config = dict(
    dataset='Sentinel-2 satellite tiles (TerraMesh)',
    image_size=48,
    loss='l1',
    activation='silu',
    widths=[64, 128, 256, 256],
    lr_schedule='poly',
)
Rows from block 4 of a small image denoising model, named by matrix and row number. Rows with one number belong to one channel. Each number is 200 + 30 x the weight over its row's rms, rounded and kept within 0 to 999. All counts start at 0.
After each channel's rows are labels from the 100 images, of 14976, where the channel reaches its highest value: "colour at peak" is the nearest of a few named colours to the mean colour under the peak. Only what is clearly more common there than usual is listed. The data: Sentinel-2 satellite tiles (TerraMesh). In brackets: how many of the 100.
# convs0: first 3x3 conv (model.enc.1.1.convs.0.weight, 128x128x3x3, each kernel summed), inputs 0-127
# convs1: second 3x3 conv (model.enc.1.1.convs.1.weight, 128x128x3x3, transposed, each kernel summed), outputs 0-127

convs0.89,210,154,159,138,140,205,230,196,204,196,199,200,197,219,236,184,190,252,228,187,187,200,258,149,188,215,176,210,149,189,227,208,191,198,166,200,221,264,151,206,163,205,211,231,200,209,178,214,147,207,166,205,166,220,209,180,173,216,212,188,186,221,205,168,202,199,168,248,214,214,179,206,192,210,170,138,211,245,177,154,181,180,225,186,200,208,62,143,227,195,206,196,214,228,153,223,211,221,201,265,217,204,211,190,192,196,219,183,184,199,199,176,165,176,227,199,197,208,233,189,216,216,201,215,238,172,198,98
convs1.89,197,123,201,201,175,166,209,162,199,195,230,252,231,189,247,178,180,179,199,218,187,213,176,150,179,201,205,199,211,181,210,146,194,193,171,220,211,224,156,205,188,172,228,201,190,162,189,196,183,154,208,151,125,189,201,231,208,247,216,194,230,149,178,182,189,197,197,221,290,177,239,177,220,188,218,246,201,208,183,177,246,209,166,232,249,197,208,201,223,166,174,269,228,196,202,195,186,233,130,206,207,187,201,203,250,148,205,190,208,197,287,158,249,183,155,212,229,149,213,200,173,206,208,190,193,260,192,201
colour at peak: white (25)

convs0.95,174,207,207,165,173,156,203,176,258,187,154,186,134,169,195,199,162,199,182,216,196,176,153,224,173,189,203,147,220,226,197,201,184,246,208,180,190,207,160,155,150,204,183,235,160,227,154,182,206,140,195,174,197,199,185,215,184,197,168,188,225,195,187,175,206,227,153,201,217,159,152,178,214,177,180,236,159,198,236,215,180,173,194,145,172,198,228,159,186,174,198,219,152,171,215,181,189,179,164,238,195,133,212,136,166,167,209,134,207,207,147,218,208,161,177,160,204,192,229,173,198,182,185,174,106,159,191,173
convs1.95,190,186,225,184,239,247,274,202,189,233,241,206,198,171,237,195,186,232,180,193,132,206,202,236,149,203,239,202,178,209,217,180,246,209,217,187,230,202,234,183,155,215,202,202,218,163,211,262,232,219,199,230,194,201,194,257,205,185,226,211,218,171,246,225,225,236,198,180,199,233,188,243,189,205,187,195,172,258,130,251,211,153,215,225,206,243,242,221,222,240,217,230,183,217,234,230,195,163,223,177,239,263,169,263,204,211,230,257,220,225,191,226,240,184,215,178,169,189,146,197,181,149,206,222,189,203,217,258
colour at peak: black (89)

convs0.45,182,184,138,243,174,232,161,143,164,237,233,149,170,208,187,171,177,178,148,169,212,243,149,211,189,191,187,214,195,264,183,187,184,204,208,187,151,187,187,247,185,200,222,161,197,212,183,180,212,193,223,140,147,181,179,171,216,291,199,200,194,194,194,171,209,191,229,183,163,153,171,217,173,227,248,209,181,186,233,202,223,207,213,171,179,167,202,176,176,184,214,248,191,192,184,187,220,225,171,186,203,188,234,215,232,188,169,223,211,187,152,148,258,175,175,163,202,189,178,121,212,163,230,224,162,171,244,156
convs1.45,189,239,178,223,253,191,247,163,165,210,222,184,176,180,187,226,244,220,208,191,192,214,206,177,193,183,204,194,170,219,191,231,218,216,159,185,210,210,249,186,231,219,253,203,224,214,186,258,266,228,179,220,219,184,150,260,186,197,201,268,260,211,231,201,220,190,167,273,170,229,157,219,195,241,160,201,143,213,245,259,214,186,193,235,199,231,203,209,219,228,206,167,170,214,166,194,241,227,223,247,197,270,230,236,171,233,195,180,251,181,211,187,220,218,201,172,198,223,222,263,222,206,202,152,213,181,163,227
colour at peak: brown (67)

convs0.35,203,176,181,211,186,172,173,245,218,225,168,182,194,236,174,223,190,212,239,209,204,162,186,197,210,141,188,191,263,217,207,235,199,175,209,206,165,247,206,169,181,222,154,161,191,148,152,192,185,219,242,188,251,200,201,153,149,186,158,169,227,230,179,176,197,148,147,213,177,204,178,202,224,162,161,179,206,172,203,185,166,185,208,173,168,219,177,206,191,220,172,203,190,234,213,205,151,243,162,210,211,159,195,233,141,262,180,152,202,208,143,249,237,189,205,199,157,260,189,170,211,165,192,218,179,230,148,125
convs1.35,177,185,207,225,267,197,231,210,148,109,210,222,214,178,197,153,159,253,256,197,202,170,198,207,206,209,211,228,198,212,188,197,196,180,209,205,204,155,163,240,226,219,220,167,231,161,178,244,201,158,207,214,178,193,185,200,189,199,224,150,179,207,203,221,171,211,177,161,277,239,195,214,198,194,236,188,223,230,171,205,218,199,174,231,208,178,190,181,204,215,182,229,213,226,243,233,159,212,171,269,303,160,232,196,185,164,182,183,217,152,167,237,216,216,202,205,221,235,155,195,170,131,208,253,203,222,191,211
colour at peak: black (77)

convs0.88,174,162,170,178,195,265,199,198,168,215,233,175,151,208,237,242,200,218,207,192,174,189,148,195,205,200,206,207,180,154,162,196,205,195,167,229,184,203,160,210,194,187,192,195,224,231,197,188,159,227,182,194,151,178,212,210,198,233,200,189,185,194,207,149,209,215,190,190,203,163,157,187,192,202,236,170,158,237,153,181,187,198,200,208,150,157,139,149,191,155,191,215,223,185,201,200,225,202,201,189,203,200,171,190,186,220,207,249,188,193,142,165,183,153,210,171,208,151,143,179,221,205,199,239,169,184,207,37
convs1.88,193,198,209,156,221,241,214,201,210,195,242,186,235,253,242,203,264,242,205,165,180,199,225,219,190,208,202,203,171,221,168,266,185,177,147,197,216,214,187,262,258,206,273,198,173,172,217,202,232,183,190,244,163,211,195,248,212,226,155,214,184,159,230,198,199,188,176,232,210,232,205,189,228,240,190,211,147,225,207,268,253,206,191,267,170,200,167,197,241,198,146,208,175,233,190,205,199,215,185,213,225,219,197,257,186,184,228,209,223,212,239,164,244,224,209,187,221,222,233,199,194,238,269,172,195,199,184,132
colour at peak: orange (28)

convs0.24,152,224,228,181,212,201,213,226,206,179,167,155,202,197,163,176,238,214,179,206,165,200,182,229,190,175,223,106,155,211,197,220,227,200,167,138,232,175,214,192,170,180,235,223,172,164,193,237,210,146,178,160,249,235,165,228,184,236,193,226,227,199,226,183,190,238,145,224,210,148,191,225,212,167,170,226,155,156,175,229,180,173,150,228,160,209,216,196,192,217,189,205,180,252,165,176,208,194,255,219,231,250,191,238,189,205,200,178,167,213,223,183,179,191,220,120,181,217,200,182,182,208,201,192,127,139,210,234
convs1.24,185,211,200,212,168,207,201,210,211,213,182,196,232,242,149,133,206,250,209,221,183,210,212,205,186,196,164,201,208,243,213,233,209,183,262,209,208,214,203,184,216,221,148,234,230,218,218,196,164,230,190,227,212,265,212,222,250,210,223,192,154,185,151,217,205,205,234,178,249,155,233,203,208,174,197,213,222,265,163,157,211,219,198,190,216,178,249,179,203,185,207,160,225,225,232,263,245,162,158,116,188,178,170,171,204,154,179,224,206,169,220,232,256,178,191,201,206,119,220,155,175,192,216,257,175,178,227,213
colour at peak: pink (35)

convs0.10,217,207,213,207,223,246,199,211,162,204,205,152,212,228,173,224,195,172,190,211,211,260,265,172,272,167,205,174,206,220,231,238,268,235,195,209,170,193,225,171,181,220,222,183,227,195,172,239,181,209,280,202,187,192,178,185,182,221,204,259,206,247,202,261,205,170,212,171,170,211,224,163,194,209,161,233,183,179,236,198,209,213,199,222,233,180,192,253,242,215,166,237,151,159,194,210,171,268,208,194,179,261,257,221,197,208,204,207,245,184,164,205,254,255,228,189,182,222,169,185,234,234,217,177,240,221,211,223
convs1.10,170,160,168,177,160,223,187,137,206,201,161,182,239,193,213,199,190,138,217,185,219,191,185,228,189,205,185,217,186,174,214,192,172,252,219,142,231,239,164,195,223,189,168,196,153,189,211,192,215,207,106,155,211,215,253,161,182,220,208,212,163,164,200,175,145,199,212,219,188,206,179,239,194,181,168,137,186,200,208,184,187,205,163,273,223,210,191,145,189,154,247,140,226,232,173,180,193,174,189,229,289,172,222,218,224,227,217,186,214,180,170,228,211,196,252,214,211,238,222,232,231,234,175,201,201,200,180,224
colour at peak: grey (63)

convs0.1,209,184,240,177,227,138,207,163,189,164,193,196,224,167,120,105,212,190,193,171,216,203,211,203,208,205,170,194,198,192,135,174,185,201,200,149,176,163,194,179,218,155,168,269,165,226,148,178,208,168,245,186,217,177,134,255,180,184,191,174,183,187,240,173,223,245,211,222,225,212,210,208,158,206,231,219,187,185,234,205,201,215,209,112,223,225,206,195,181,222,216,206,172,226,168,171,201,169,213,212,215,172,195,217,273,172,167,149,219,200,182,227,194,202,174,176,243,189,239,179,163,170,185,190,224,174,231,203
convs1.1,195,226,191,177,213,191,190,220,214,236,178,223,220,167,181,207,178,205,215,217,145,210,200,184,178,226,183,221,262,190,230,236,252,206,198,172,236,226,204,163,184,184,171,186,183,156,193,238,240,248,185,203,230,152,167,235,227,234,216,218,226,197,177,184,300,219,168,228,187,186,155,195,191,200,273,196,253,225,228,207,245,181,250,200,176,197,181,183,236,257,203,229,180,224,187,184,228,191,185,214,145,225,157,254,197,197,214,264,218,177,192,217,216,179,183,167,209,156,252,197,219,222,280,186,238,203,248,195
colour at peak: white (38)

convs0.91,211,163,237,215,150,161,205,182,278,202,185,214,166,188,214,189,162,227,190,202,212,155,162,194,160,193,194,193,197,255,230,177,189,206,192,199,170,191,136,176,178,176,191,171,201,199,188,172,186,150,152,203,171,217,190,194,197,193,168,156,245,148,181,155,186,198,181,170,188,163,214,203,209,162,221,172,199,203,209,160,196,157,173,162,143,191,180,165,197,190,198,242,178,160,146,135,226,171,168,176,156,149,199,156,183,155,209,156,173,166,157,231,212,192,161,189,202,208,203,177,185,144,211,220,176,141,162,133
convs1.91,243,209,183,218,195,261,268,213,171,227,233,206,219,201,251,226,232,253,219,214,169,179,221,218,167,185,216,236,180,150,209,218,229,220,208,190,207,218,203,218,163,187,194,160,193,206,186,210,212,211,235,202,187,185,177,215,162,224,220,217,168,183,219,247,242,207,200,187,201,246,208,194,192,235,158,242,200,249,178,240,229,170,203,233,178,230,203,257,184,261,142,254,179,209,233,274,177,192,242,209,247,251,208,257,235,207,217,201,274,243,213,208,210,166,203,197,209,220,225,218,176,209,241,233,200,193,163,269
colour at peak: brown (63)

convs0.11,190,188,165,263,243,127,225,195,160,202,210,235,209,173,185,211,182,160,176,227,185,206,232,186,275,172,213,207,169,184,222,176,224,204,203,197,211,177,212,207,151,212,240,212,244,220,206,207,195,154,217,193,208,223,192,216,251,130,200,219,202,238,226,243,182,215,230,248,200,207,204,174,203,208,160,167,178,161,150,198,181,209,148,216,142,174,162,177,218,219,191,186,169,192,266,280,225,223,217,233,135,238,198,225,190,213,257,175,187,228,204,193,209,232,218,230,189,182,220,209,224,196,190,182,244,267,219,243
convs1.11,218,200,200,193,187,131,114,172,244,180,220,153,201,239,193,192,224,163,154,223,234,235,213,196,201,256,148,189,229,209,204,134,203,166,182,188,183,182,199,194,185,159,267,143,172,173,198,196,186,203,173,177,202,192,197,141,240,229,238,197,193,125,182,196,184,207,246,203,216,213,198,181,218,178,234,182,224,187,212,180,196,151,201,168,178,173,218,157,221,220,218,219,231,201,159,183,249,192,175,242,213,181,149,212,232,181,184,227,202,111,177,200,211,198,198,187,162,136,190,191,218,155,205,223,235,192,234,206
colour at peak: grey (74)

convs0.122,218,194,130,181,181,180,186,223,201,205,182,218,209,160,191,212,188,244,172,219,206,215,166,148,190,177,217,127,160,206,193,169,219,221,213,199,158,200,185,209,116,216,233,230,194,174,188,186,196,152,220,169,161,226,210,183,293,173,188,223,204,169,211,186,237,218,206,222,189,176,179,215,187,146,126,209,227,197,181,201,170,148,169,165,177,186,232,206,145,165,219,236,204,217,231,248,238,217,185,186,166,211,131,193,249,218,206,200,209,191,213,249,237,148,189,175,169,187,211,200,206,187,218,167,204,175,272,180
convs1.122,171,171,198,198,228,200,232,262,189,232,209,189,259,193,191,212,211,215,238,166,227,226,226,198,220,199,199,153,160,243,207,198,240,180,214,192,200,246,230,207,155,218,214,174,200,192,213,215,231,166,251,232,186,234,162,242,237,204,213,210,203,223,196,211,241,220,200,179,169,187,229,195,202,176,235,169,185,195,225,191,144,189,286,190,164,253,198,188,174,204,195,202,230,228,250,225,201,227,247,200,225,210,197,222,210,233,195,261,284,217,210,214,178,280,220,264,200,218,197,187,199,299,196,211,230,165,216,196
colour at peak: black (98)

convs0.84,171,231,195,236,205,135,192,218,221,156,199,164,213,242,152,177,201,170,244,198,185,202,218,197,212,136,184,245,209,161,185,214,181,233,184,176,208,182,222,231,251,210,199,161,226,196,163,192,237,206,207,179,260,188,189,152,210,143,184,165,166,244,178,148,183,153,208,202,167,206,190,157,132,184,231,201,266,194,212,218,183,202,221,222,222,209,220,185,210,208,159,155,251,261,159,196,255,208,199,244,168,173,188,178,148,190,119,217,188,188,204,193,186,178,181,190,186,221,171,145,210,152,187,215,185,224,190,198
convs1.84,223,210,190,219,257,223,152,158,150,189,237,181,194,193,222,199,250,157,160,236,235,228,217,212,199,140,169,170,191,184,222,270,207,210,185,254,214,200,199,259,152,222,196,175,216,220,200,180,186,211,264,208,191,188,149,165,179,252,186,226,225,183,155,186,226,201,167,259,200,189,211,175,232,179,207,239,186,171,230,208,147,259,137,192,232,221,241,249,206,188,180,234,204,152,225,225,194,221,221,232,228,204,241,187,209,233,226,178,227,160,243,197,251,210,213,221,212,211,228,245,203,227,166,207,205,235,183,203
colour at peak: green (28)

convs0.43,177,165,169,248,173,231,192,176,218,234,246,148,181,201,213,186,183,205,153,175,244,216,141,198,164,166,176,196,197,296,190,226,199,194,224,164,182,197,177,231,175,186,211,163,207,188,246,152,213,213,245,168,159,187,190,190,177,268,185,203,187,156,164,195,225,199,247,152,196,181,183,197,168,177,220,192,210,203,241,188,199,161,199,155,180,186,220,210,171,173,203,244,168,172,214,193,260,205,184,160,219,190,233,184,202,165,217,202,231,195,170,191,282,181,207,175,219,209,215,149,195,159,234,211,135,131,210,185
convs1.43,187,224,189,230,238,251,252,230,178,199,204,197,196,180,208,251,232,232,240,198,184,197,214,200,200,174,223,209,167,206,193,223,224,212,197,187,221,191,238,176,193,220,236,185,209,197,192,257,265,224,197,208,220,179,159,273,184,170,213,247,255,211,240,227,202,216,195,236,148,278,191,202,184,216,144,201,146,234,221,269,194,152,212,245,198,230,197,211,218,243,189,153,162,208,172,203,211,218,232,205,238,263,240,254,167,250,222,190,236,236,181,198,154,222,205,175,187,241,189,234,195,181,215,165,190,190,187,242
colour at peak: brown (65)

convs0.117,217,225,245,203,214,238,215,163,213,205,231,228,188,166,224,162,182,156,160,226,212,202,150,215,171,193,244,212,233,191,216,174,220,226,234,199,237,200,164,228,199,260,255,194,226,198,175,170,208,169,213,182,184,182,169,189,147,256,222,194,245,214,237,190,226,216,195,252,218,154,255,232,234,232,235,225,197,220,231,235,192,248,192,194,153,178,215,237,194,203,178,267,209,175,265,173,238,207,200,200,177,224,245,244,238,181,219,210,169,188,220,220,157,214,238,187,214,194,265,211,177,230,171,250,208,206,151,146
convs1.117,182,202,199,200,259,175,173,178,164,209,218,146,197,204,154,189,214,137,199,172,199,195,233,240,250,144,196,206,155,217,183,213,161,211,158,180,241,204,208,193,197,156,139,160,163,172,152,203,225,228,186,216,207,133,204,152,186,139,177,205,200,178,196,197,167,184,154,174,189,239,174,246,220,162,224,188,181,251,228,204,174,187,129,219,191,220,203,136,242,219,203,192,200,228,184,207,172,175,227,285,200,201,199,227,207,196,179,219,178,199,203,148,215,201,258,191,220,184,220,212,242,183,186,252,173,208,161,201
colour at peak: orange (29)

convs0.16,165,173,191,254,195,229,189,169,207,207,222,153,164,169,221,166,181,189,166,195,225,169,119,190,179,180,182,204,206,317,196,220,207,172,229,166,181,193,180,249,193,181,211,148,188,193,212,167,179,205,252,178,169,174,146,175,184,260,179,175,213,166,184,195,229,179,205,188,203,205,183,227,188,190,247,189,199,208,260,165,208,171,211,182,166,178,218,179,185,186,216,268,171,171,173,179,265,185,171,168,198,171,237,217,191,169,215,227,205,181,133,171,249,169,220,205,216,210,220,173,200,162,222,190,147,161,209,188
convs1.16,203,240,197,247,225,224,233,220,167,202,236,209,203,206,181,212,239,207,254,203,183,195,208,187,199,187,234,202,168,205,195,260,205,207,195,200,226,194,270,167,180,219,210,172,221,186,189,216,235,228,236,228,211,181,143,260,167,195,205,244,240,246,220,229,234,229,187,241,164,285,194,199,214,205,138,216,164,246,240,242,204,169,192,236,188,231,195,242,217,242,158,176,157,192,177,248,214,223,207,236,253,254,240,225,217,229,201,179,233,209,194,229,186,219,191,162,183,228,227,235,177,219,227,159,181,215,191,270
colour at peak: brown (69)

convs0.65,206,153,204,206,179,259,173,152,154,224,230,210,189,206,227,187,188,242,181,187,212,174,165,209,153,208,202,194,196,166,164,205,215,206,219,228,160,222,129,199,217,220,152,209,193,187,152,163,161,206,166,221,139,212,193,175,181,179,190,153,148,154,201,149,256,169,193,182,227,220,191,213,170,156,219,187,256,217,204,186,175,182,232,154,219,173,142,231,210,163,183,198,197,200,189,224,234,159,194,184,236,199,181,173,208,243,215,214,171,188,179,256,194,181,219,223,197,175,151,199,214,250,176,222,195,168,130,117
convs1.65,220,161,237,201,202,200,238,225,226,173,189,197,233,210,214,185,225,242,241,244,175,145,199,217,170,183,215,218,210,176,182,264,181,203,157,172,235,205,208,223,181,198,280,187,217,173,190,186,200,151,186,211,154,194,174,223,197,245,164,199,196,135,220,208,197,183,198,271,178,277,223,188,223,186,139,231,252,166,217,223,215,227,182,268,192,200,135,244,191,181,149,221,199,190,238,234,186,193,190,182,242,186,211,189,229,225,208,181,245,222,211,228,207,189,178,198,197,242,230,218,167,219,204,128,182,251,184,182
colour at peak: black (43)

convs0.28,243,194,241,102,237,249,210,225,227,199,189,229,231,208,180,199,201,169,186,195,174,273,202,211,212,211,212,202,192,213,206,206,207,173,197,233,202,238,223,247,236,187,159,221,167,199,229,211,216,247,169,245,204,181,244,226,183,177,271,236,177,221,222,162,137,188,216,160,238,250,184,226,197,257,179,177,168,194,179,215,219,212,193,214,241,195,175,171,184,176,233,188,187,211,151,206,233,203,220,215,224,220,185,243,193,198,205,235,189,166,284,165,165,199,193,205,216,175,194,295,208,187,196,192,240,209,218,234
convs1.28,158,208,236,223,177,195,151,160,185,156,132,171,177,223,180,186,114,203,203,244,202,189,164,200,223,193,185,256,177,175,175,181,229,192,185,161,242,216,217,215,241,162,217,193,244,242,160,162,176,184,166,160,210,212,191,188,182,210,136,215,166,221,188,198,262,176,222,191,240,143,200,207,186,201,232,189,188,221,160,175,201,226,224,164,162,209,162,238,201,250,159,223,205,226,225,163,148,211,173,184,181,159,186,191,226,208,187,185,193,183,193,223,226,209,143,182,251,192,255,150,192,236,244,194,166,178,187,174
colour at peak: pink (28)

convs0.121,208,154,125,234,205,213,212,185,229,179,198,244,189,200,214,166,169,172,201,205,186,215,202,164,220,200,229,175,148,259,178,192,220,190,185,167,198,231,196,190,149,217,251,225,163,190,222,181,180,187,249,181,170,140,252,205,213,191,244,221,202,194,210,195,199,252,172,258,211,178,173,243,195,210,209,166,221,196,216,181,179,135,192,166,146,213,179,179,224,189,257,221,186,201,198,243,217,195,186,231,231,204,222,204,202,204,217,200,200,226,118,175,186,184,221,207,175,190,209,208,181,150,228,193,187,170,213,68
convs1.121,182,191,172,228,242,255,227,123,191,201,237,165,221,169,202,184,223,229,256,196,191,222,227,222,230,207,174,246,148,209,197,180,228,171,180,195,229,228,217,207,158,231,230,147,211,162,193,198,205,168,210,216,167,181,226,216,179,226,227,210,227,169,218,205,233,204,203,172,281,198,175,202,179,172,175,153,184,230,181,227,226,198,229,240,187,218,199,203,238,230,152,210,219,209,230,194,208,215,181,223,259,244,241,257,216,226,181,231,230,181,277,188,255,256,191,245,150,243,186,195,239,190,240,195,178,181,203,234
colour at peak: white (52)

convs0.68,251,223,246,217,230,239,187,176,202,213,259,196,201,210,159,186,197,172,179,214,171,250,243,169,219,155,223,162,211,209,217,185,212,232,211,186,180,171,232,192,194,217,242,176,180,172,163,220,206,203,326,202,186,166,165,169,172,203,216,236,225,227,205,233,184,160,215,251,176,171,184,190,190,222,194,231,224,217,224,209,223,230,207,176,201,184,201,275,200,208,157,229,170,148,217,174,206,247,212,208,199,247,221,213,215,243,192,148,188,169,188,258,209,266,219,185,222,231,176,164,250,239,188,214,219,223,185,235
convs1.68,182,184,198,178,186,172,183,187,183,198,110,175,239,192,216,198,244,129,182,172,182,162,185,219,184,177,187,217,219,141,231,215,173,248,181,139,229,219,177,199,216,179,167,173,206,141,224,186,242,225,100,152,191,159,218,167,175,177,212,214,194,159,210,182,203,198,214,215,150,246,169,230,193,180,193,173,171,156,222,217,204,185,167,254,246,220,186,141,219,181,244,163,211,201,160,163,170,151,186,205,210,185,188,196,209,202,184,188,245,206,191,165,204,182,250,178,220,223,197,215,229,214,207,152,158,234,189,206
colour at peak: grey (71)

convs0.41,185,195,119,178,212,216,209,166,125,230,192,205,177,217,181,208,179,257,179,197,193,211,170,186,193,222,159,191,236,126,163,181,228,221,229,178,169,217,175,176,191,221,147,214,207,181,184,180,170,199,135,141,163,246,200,217,150,233,257,189,148,127,221,209,236,196,202,194,230,153,162,186,161,229,231,195,172,223,201,169,198,200,208,173,166,170,189,205,209,190,206,240,234,196,204,205,204,162,190,198,242,208,205,193,248,204,179,165,201,171,227,233,216,156,202,183,166,157,210,195,180,212,164,259,230,172,147,157
convs1.41,214,172,183,164,181,179,256,230,171,164,166,194,172,197,222,228,170,235,231,214,191,137,169,196,162,186,181,220,235,206,162,203,178,183,202,140,223,252,163,182,237,187,238,235,152,197,152,183,227,181,180,189,168,192,202,240,206,232,175,162,244,181,200,165,151,174,179,285,172,210,232,176,222,219,136,188,148,188,213,189,237,219,155,249,204,218,152,204,225,235,197,180,204,192,204,221,211,210,190,228,192,192,232,245,184,249,207,226,232,265,208,187,203,157,191,201,262,235,193,193,157,174,188,166,176,181,180,166
colour at peak: black (40)

convs0.29,187,210,184,157,177,164,210,212,212,218,183,201,196,206,225,172,219,229,171,227,149,224,183,185,188,247,195,154,217,236,174,193,187,216,225,155,192,218,199,244,189,155,178,237,180,228,169,190,224,207,136,199,186,167,160,245,180,235,212,219,180,175,241,216,202,234,208,237,208,169,210,217,181,280,189,175,148,241,203,232,249,207,195,218,159,182,194,124,149,207,220,217,222,222,148,175,242,137,187,228,206,194,166,217,226,208,239,202,166,172,206,179,128,219,180,164,218,173,281,221,238,204,211,251,175,177,206,211
convs1.29,175,191,170,177,154,154,182,216,196,205,122,200,144,177,156,203,243,181,195,243,200,180,180,188,186,200,192,235,177,122,144,190,172,220,179,134,253,228,215,207,178,210,185,221,183,184,177,189,170,137,186,148,260,175,197,219,249,202,176,203,206,211,185,193,207,195,162,229,245,191,217,173,216,199,146,223,133,204,219,171,133,252,198,201,234,191,226,176,205,187,215,215,207,183,206,249,208,219,186,223,203,181,199,216,248,200,165,173,223,242,240,179,234,193,209,185,200,179,278,186,204,206,195,210,167,244,152,199
colour at peak: white (57); pink (32)

convs0.120,190,212,188,126,201,117,176,184,178,243,187,202,219,177,197,167,191,211,198,218,161,196,178,225,189,205,195,189,191,216,200,167,147,215,197,161,183,216,193,210,219,199,189,191,178,217,190,216,190,154,107,191,229,182,146,214,148,160,229,181,177,166,253,207,225,207,181,250,150,170,166,216,190,217,196,204,178,221,182,201,207,181,177,186,142,184,214,135,184,194,212,212,171,223,143,147,191,194,207,193,182,166,128,209,136,187,178,183,135,154,210,162,154,193,215,207,199,169,202,220,251,161,182,200,198,153,160,228
convs1.120,203,245,215,178,188,172,201,166,199,202,200,213,154,151,204,225,198,200,140,231,148,204,183,148,193,171,225,210,213,171,243,224,212,140,170,215,281,210,183,228,193,188,201,203,198,239,179,172,161,207,220,183,239,195,161,198,220,241,167,219,219,185,160,157,229,172,137,283,232,197,252,181,202,219,172,200,181,251,188,183,198,232,185,201,239,210,226,191,187,220,197,243,182,166,235,266,211,210,157,192,199,200,209,216,234,204,214,173,199,180,222,157,251,147,187,188,257,170,281,199,183,215,202,176,220,215,220,234
colour at peak: pink (36)

convs0.73,186,212,207,129,150,177,206,251,154,165,223,187,233,248,161,220,180,124,163,197,211,177,190,212,137,194,230,164,197,226,186,182,221,200,224,169,162,187,179,224,232,236,226,193,211,188,200,218,258,221,182,172,220,193,203,208,287,207,168,212,231,221,228,185,175,211,193,158,207,217,197,218,228,186,221,193,290,204,238,258,241,237,214,189,198,214,186,207,245,243,186,210,253,244,146,165,230,206,212,186,228,222,223,203,244,213,193,176,191,189,190,243,201,142,173,202,245,243,182,193,209,200,228,225,183,200,203,160
convs1.73,203,188,203,195,258,189,156,154,191,167,251,155,235,233,250,207,205,142,206,216,259,233,269,217,199,147,180,226,205,160,197,211,190,193,150,218,231,192,166,212,191,139,206,164,203,224,210,197,203,164,162,235,193,191,138,153,231,173,203,232,192,241,193,168,211,169,159,200,134,164,212,219,210,168,235,215,198,174,173,210,195,241,137,234,213,239,179,188,216,182,164,208,236,208,169,198,160,177,254,232,184,207,228,231,206,221,191,270,230,177,224,174,189,216,215,199,179,168,200,196,234,265,212,224,201,198,187,188
colour at peak: black (52); green (29)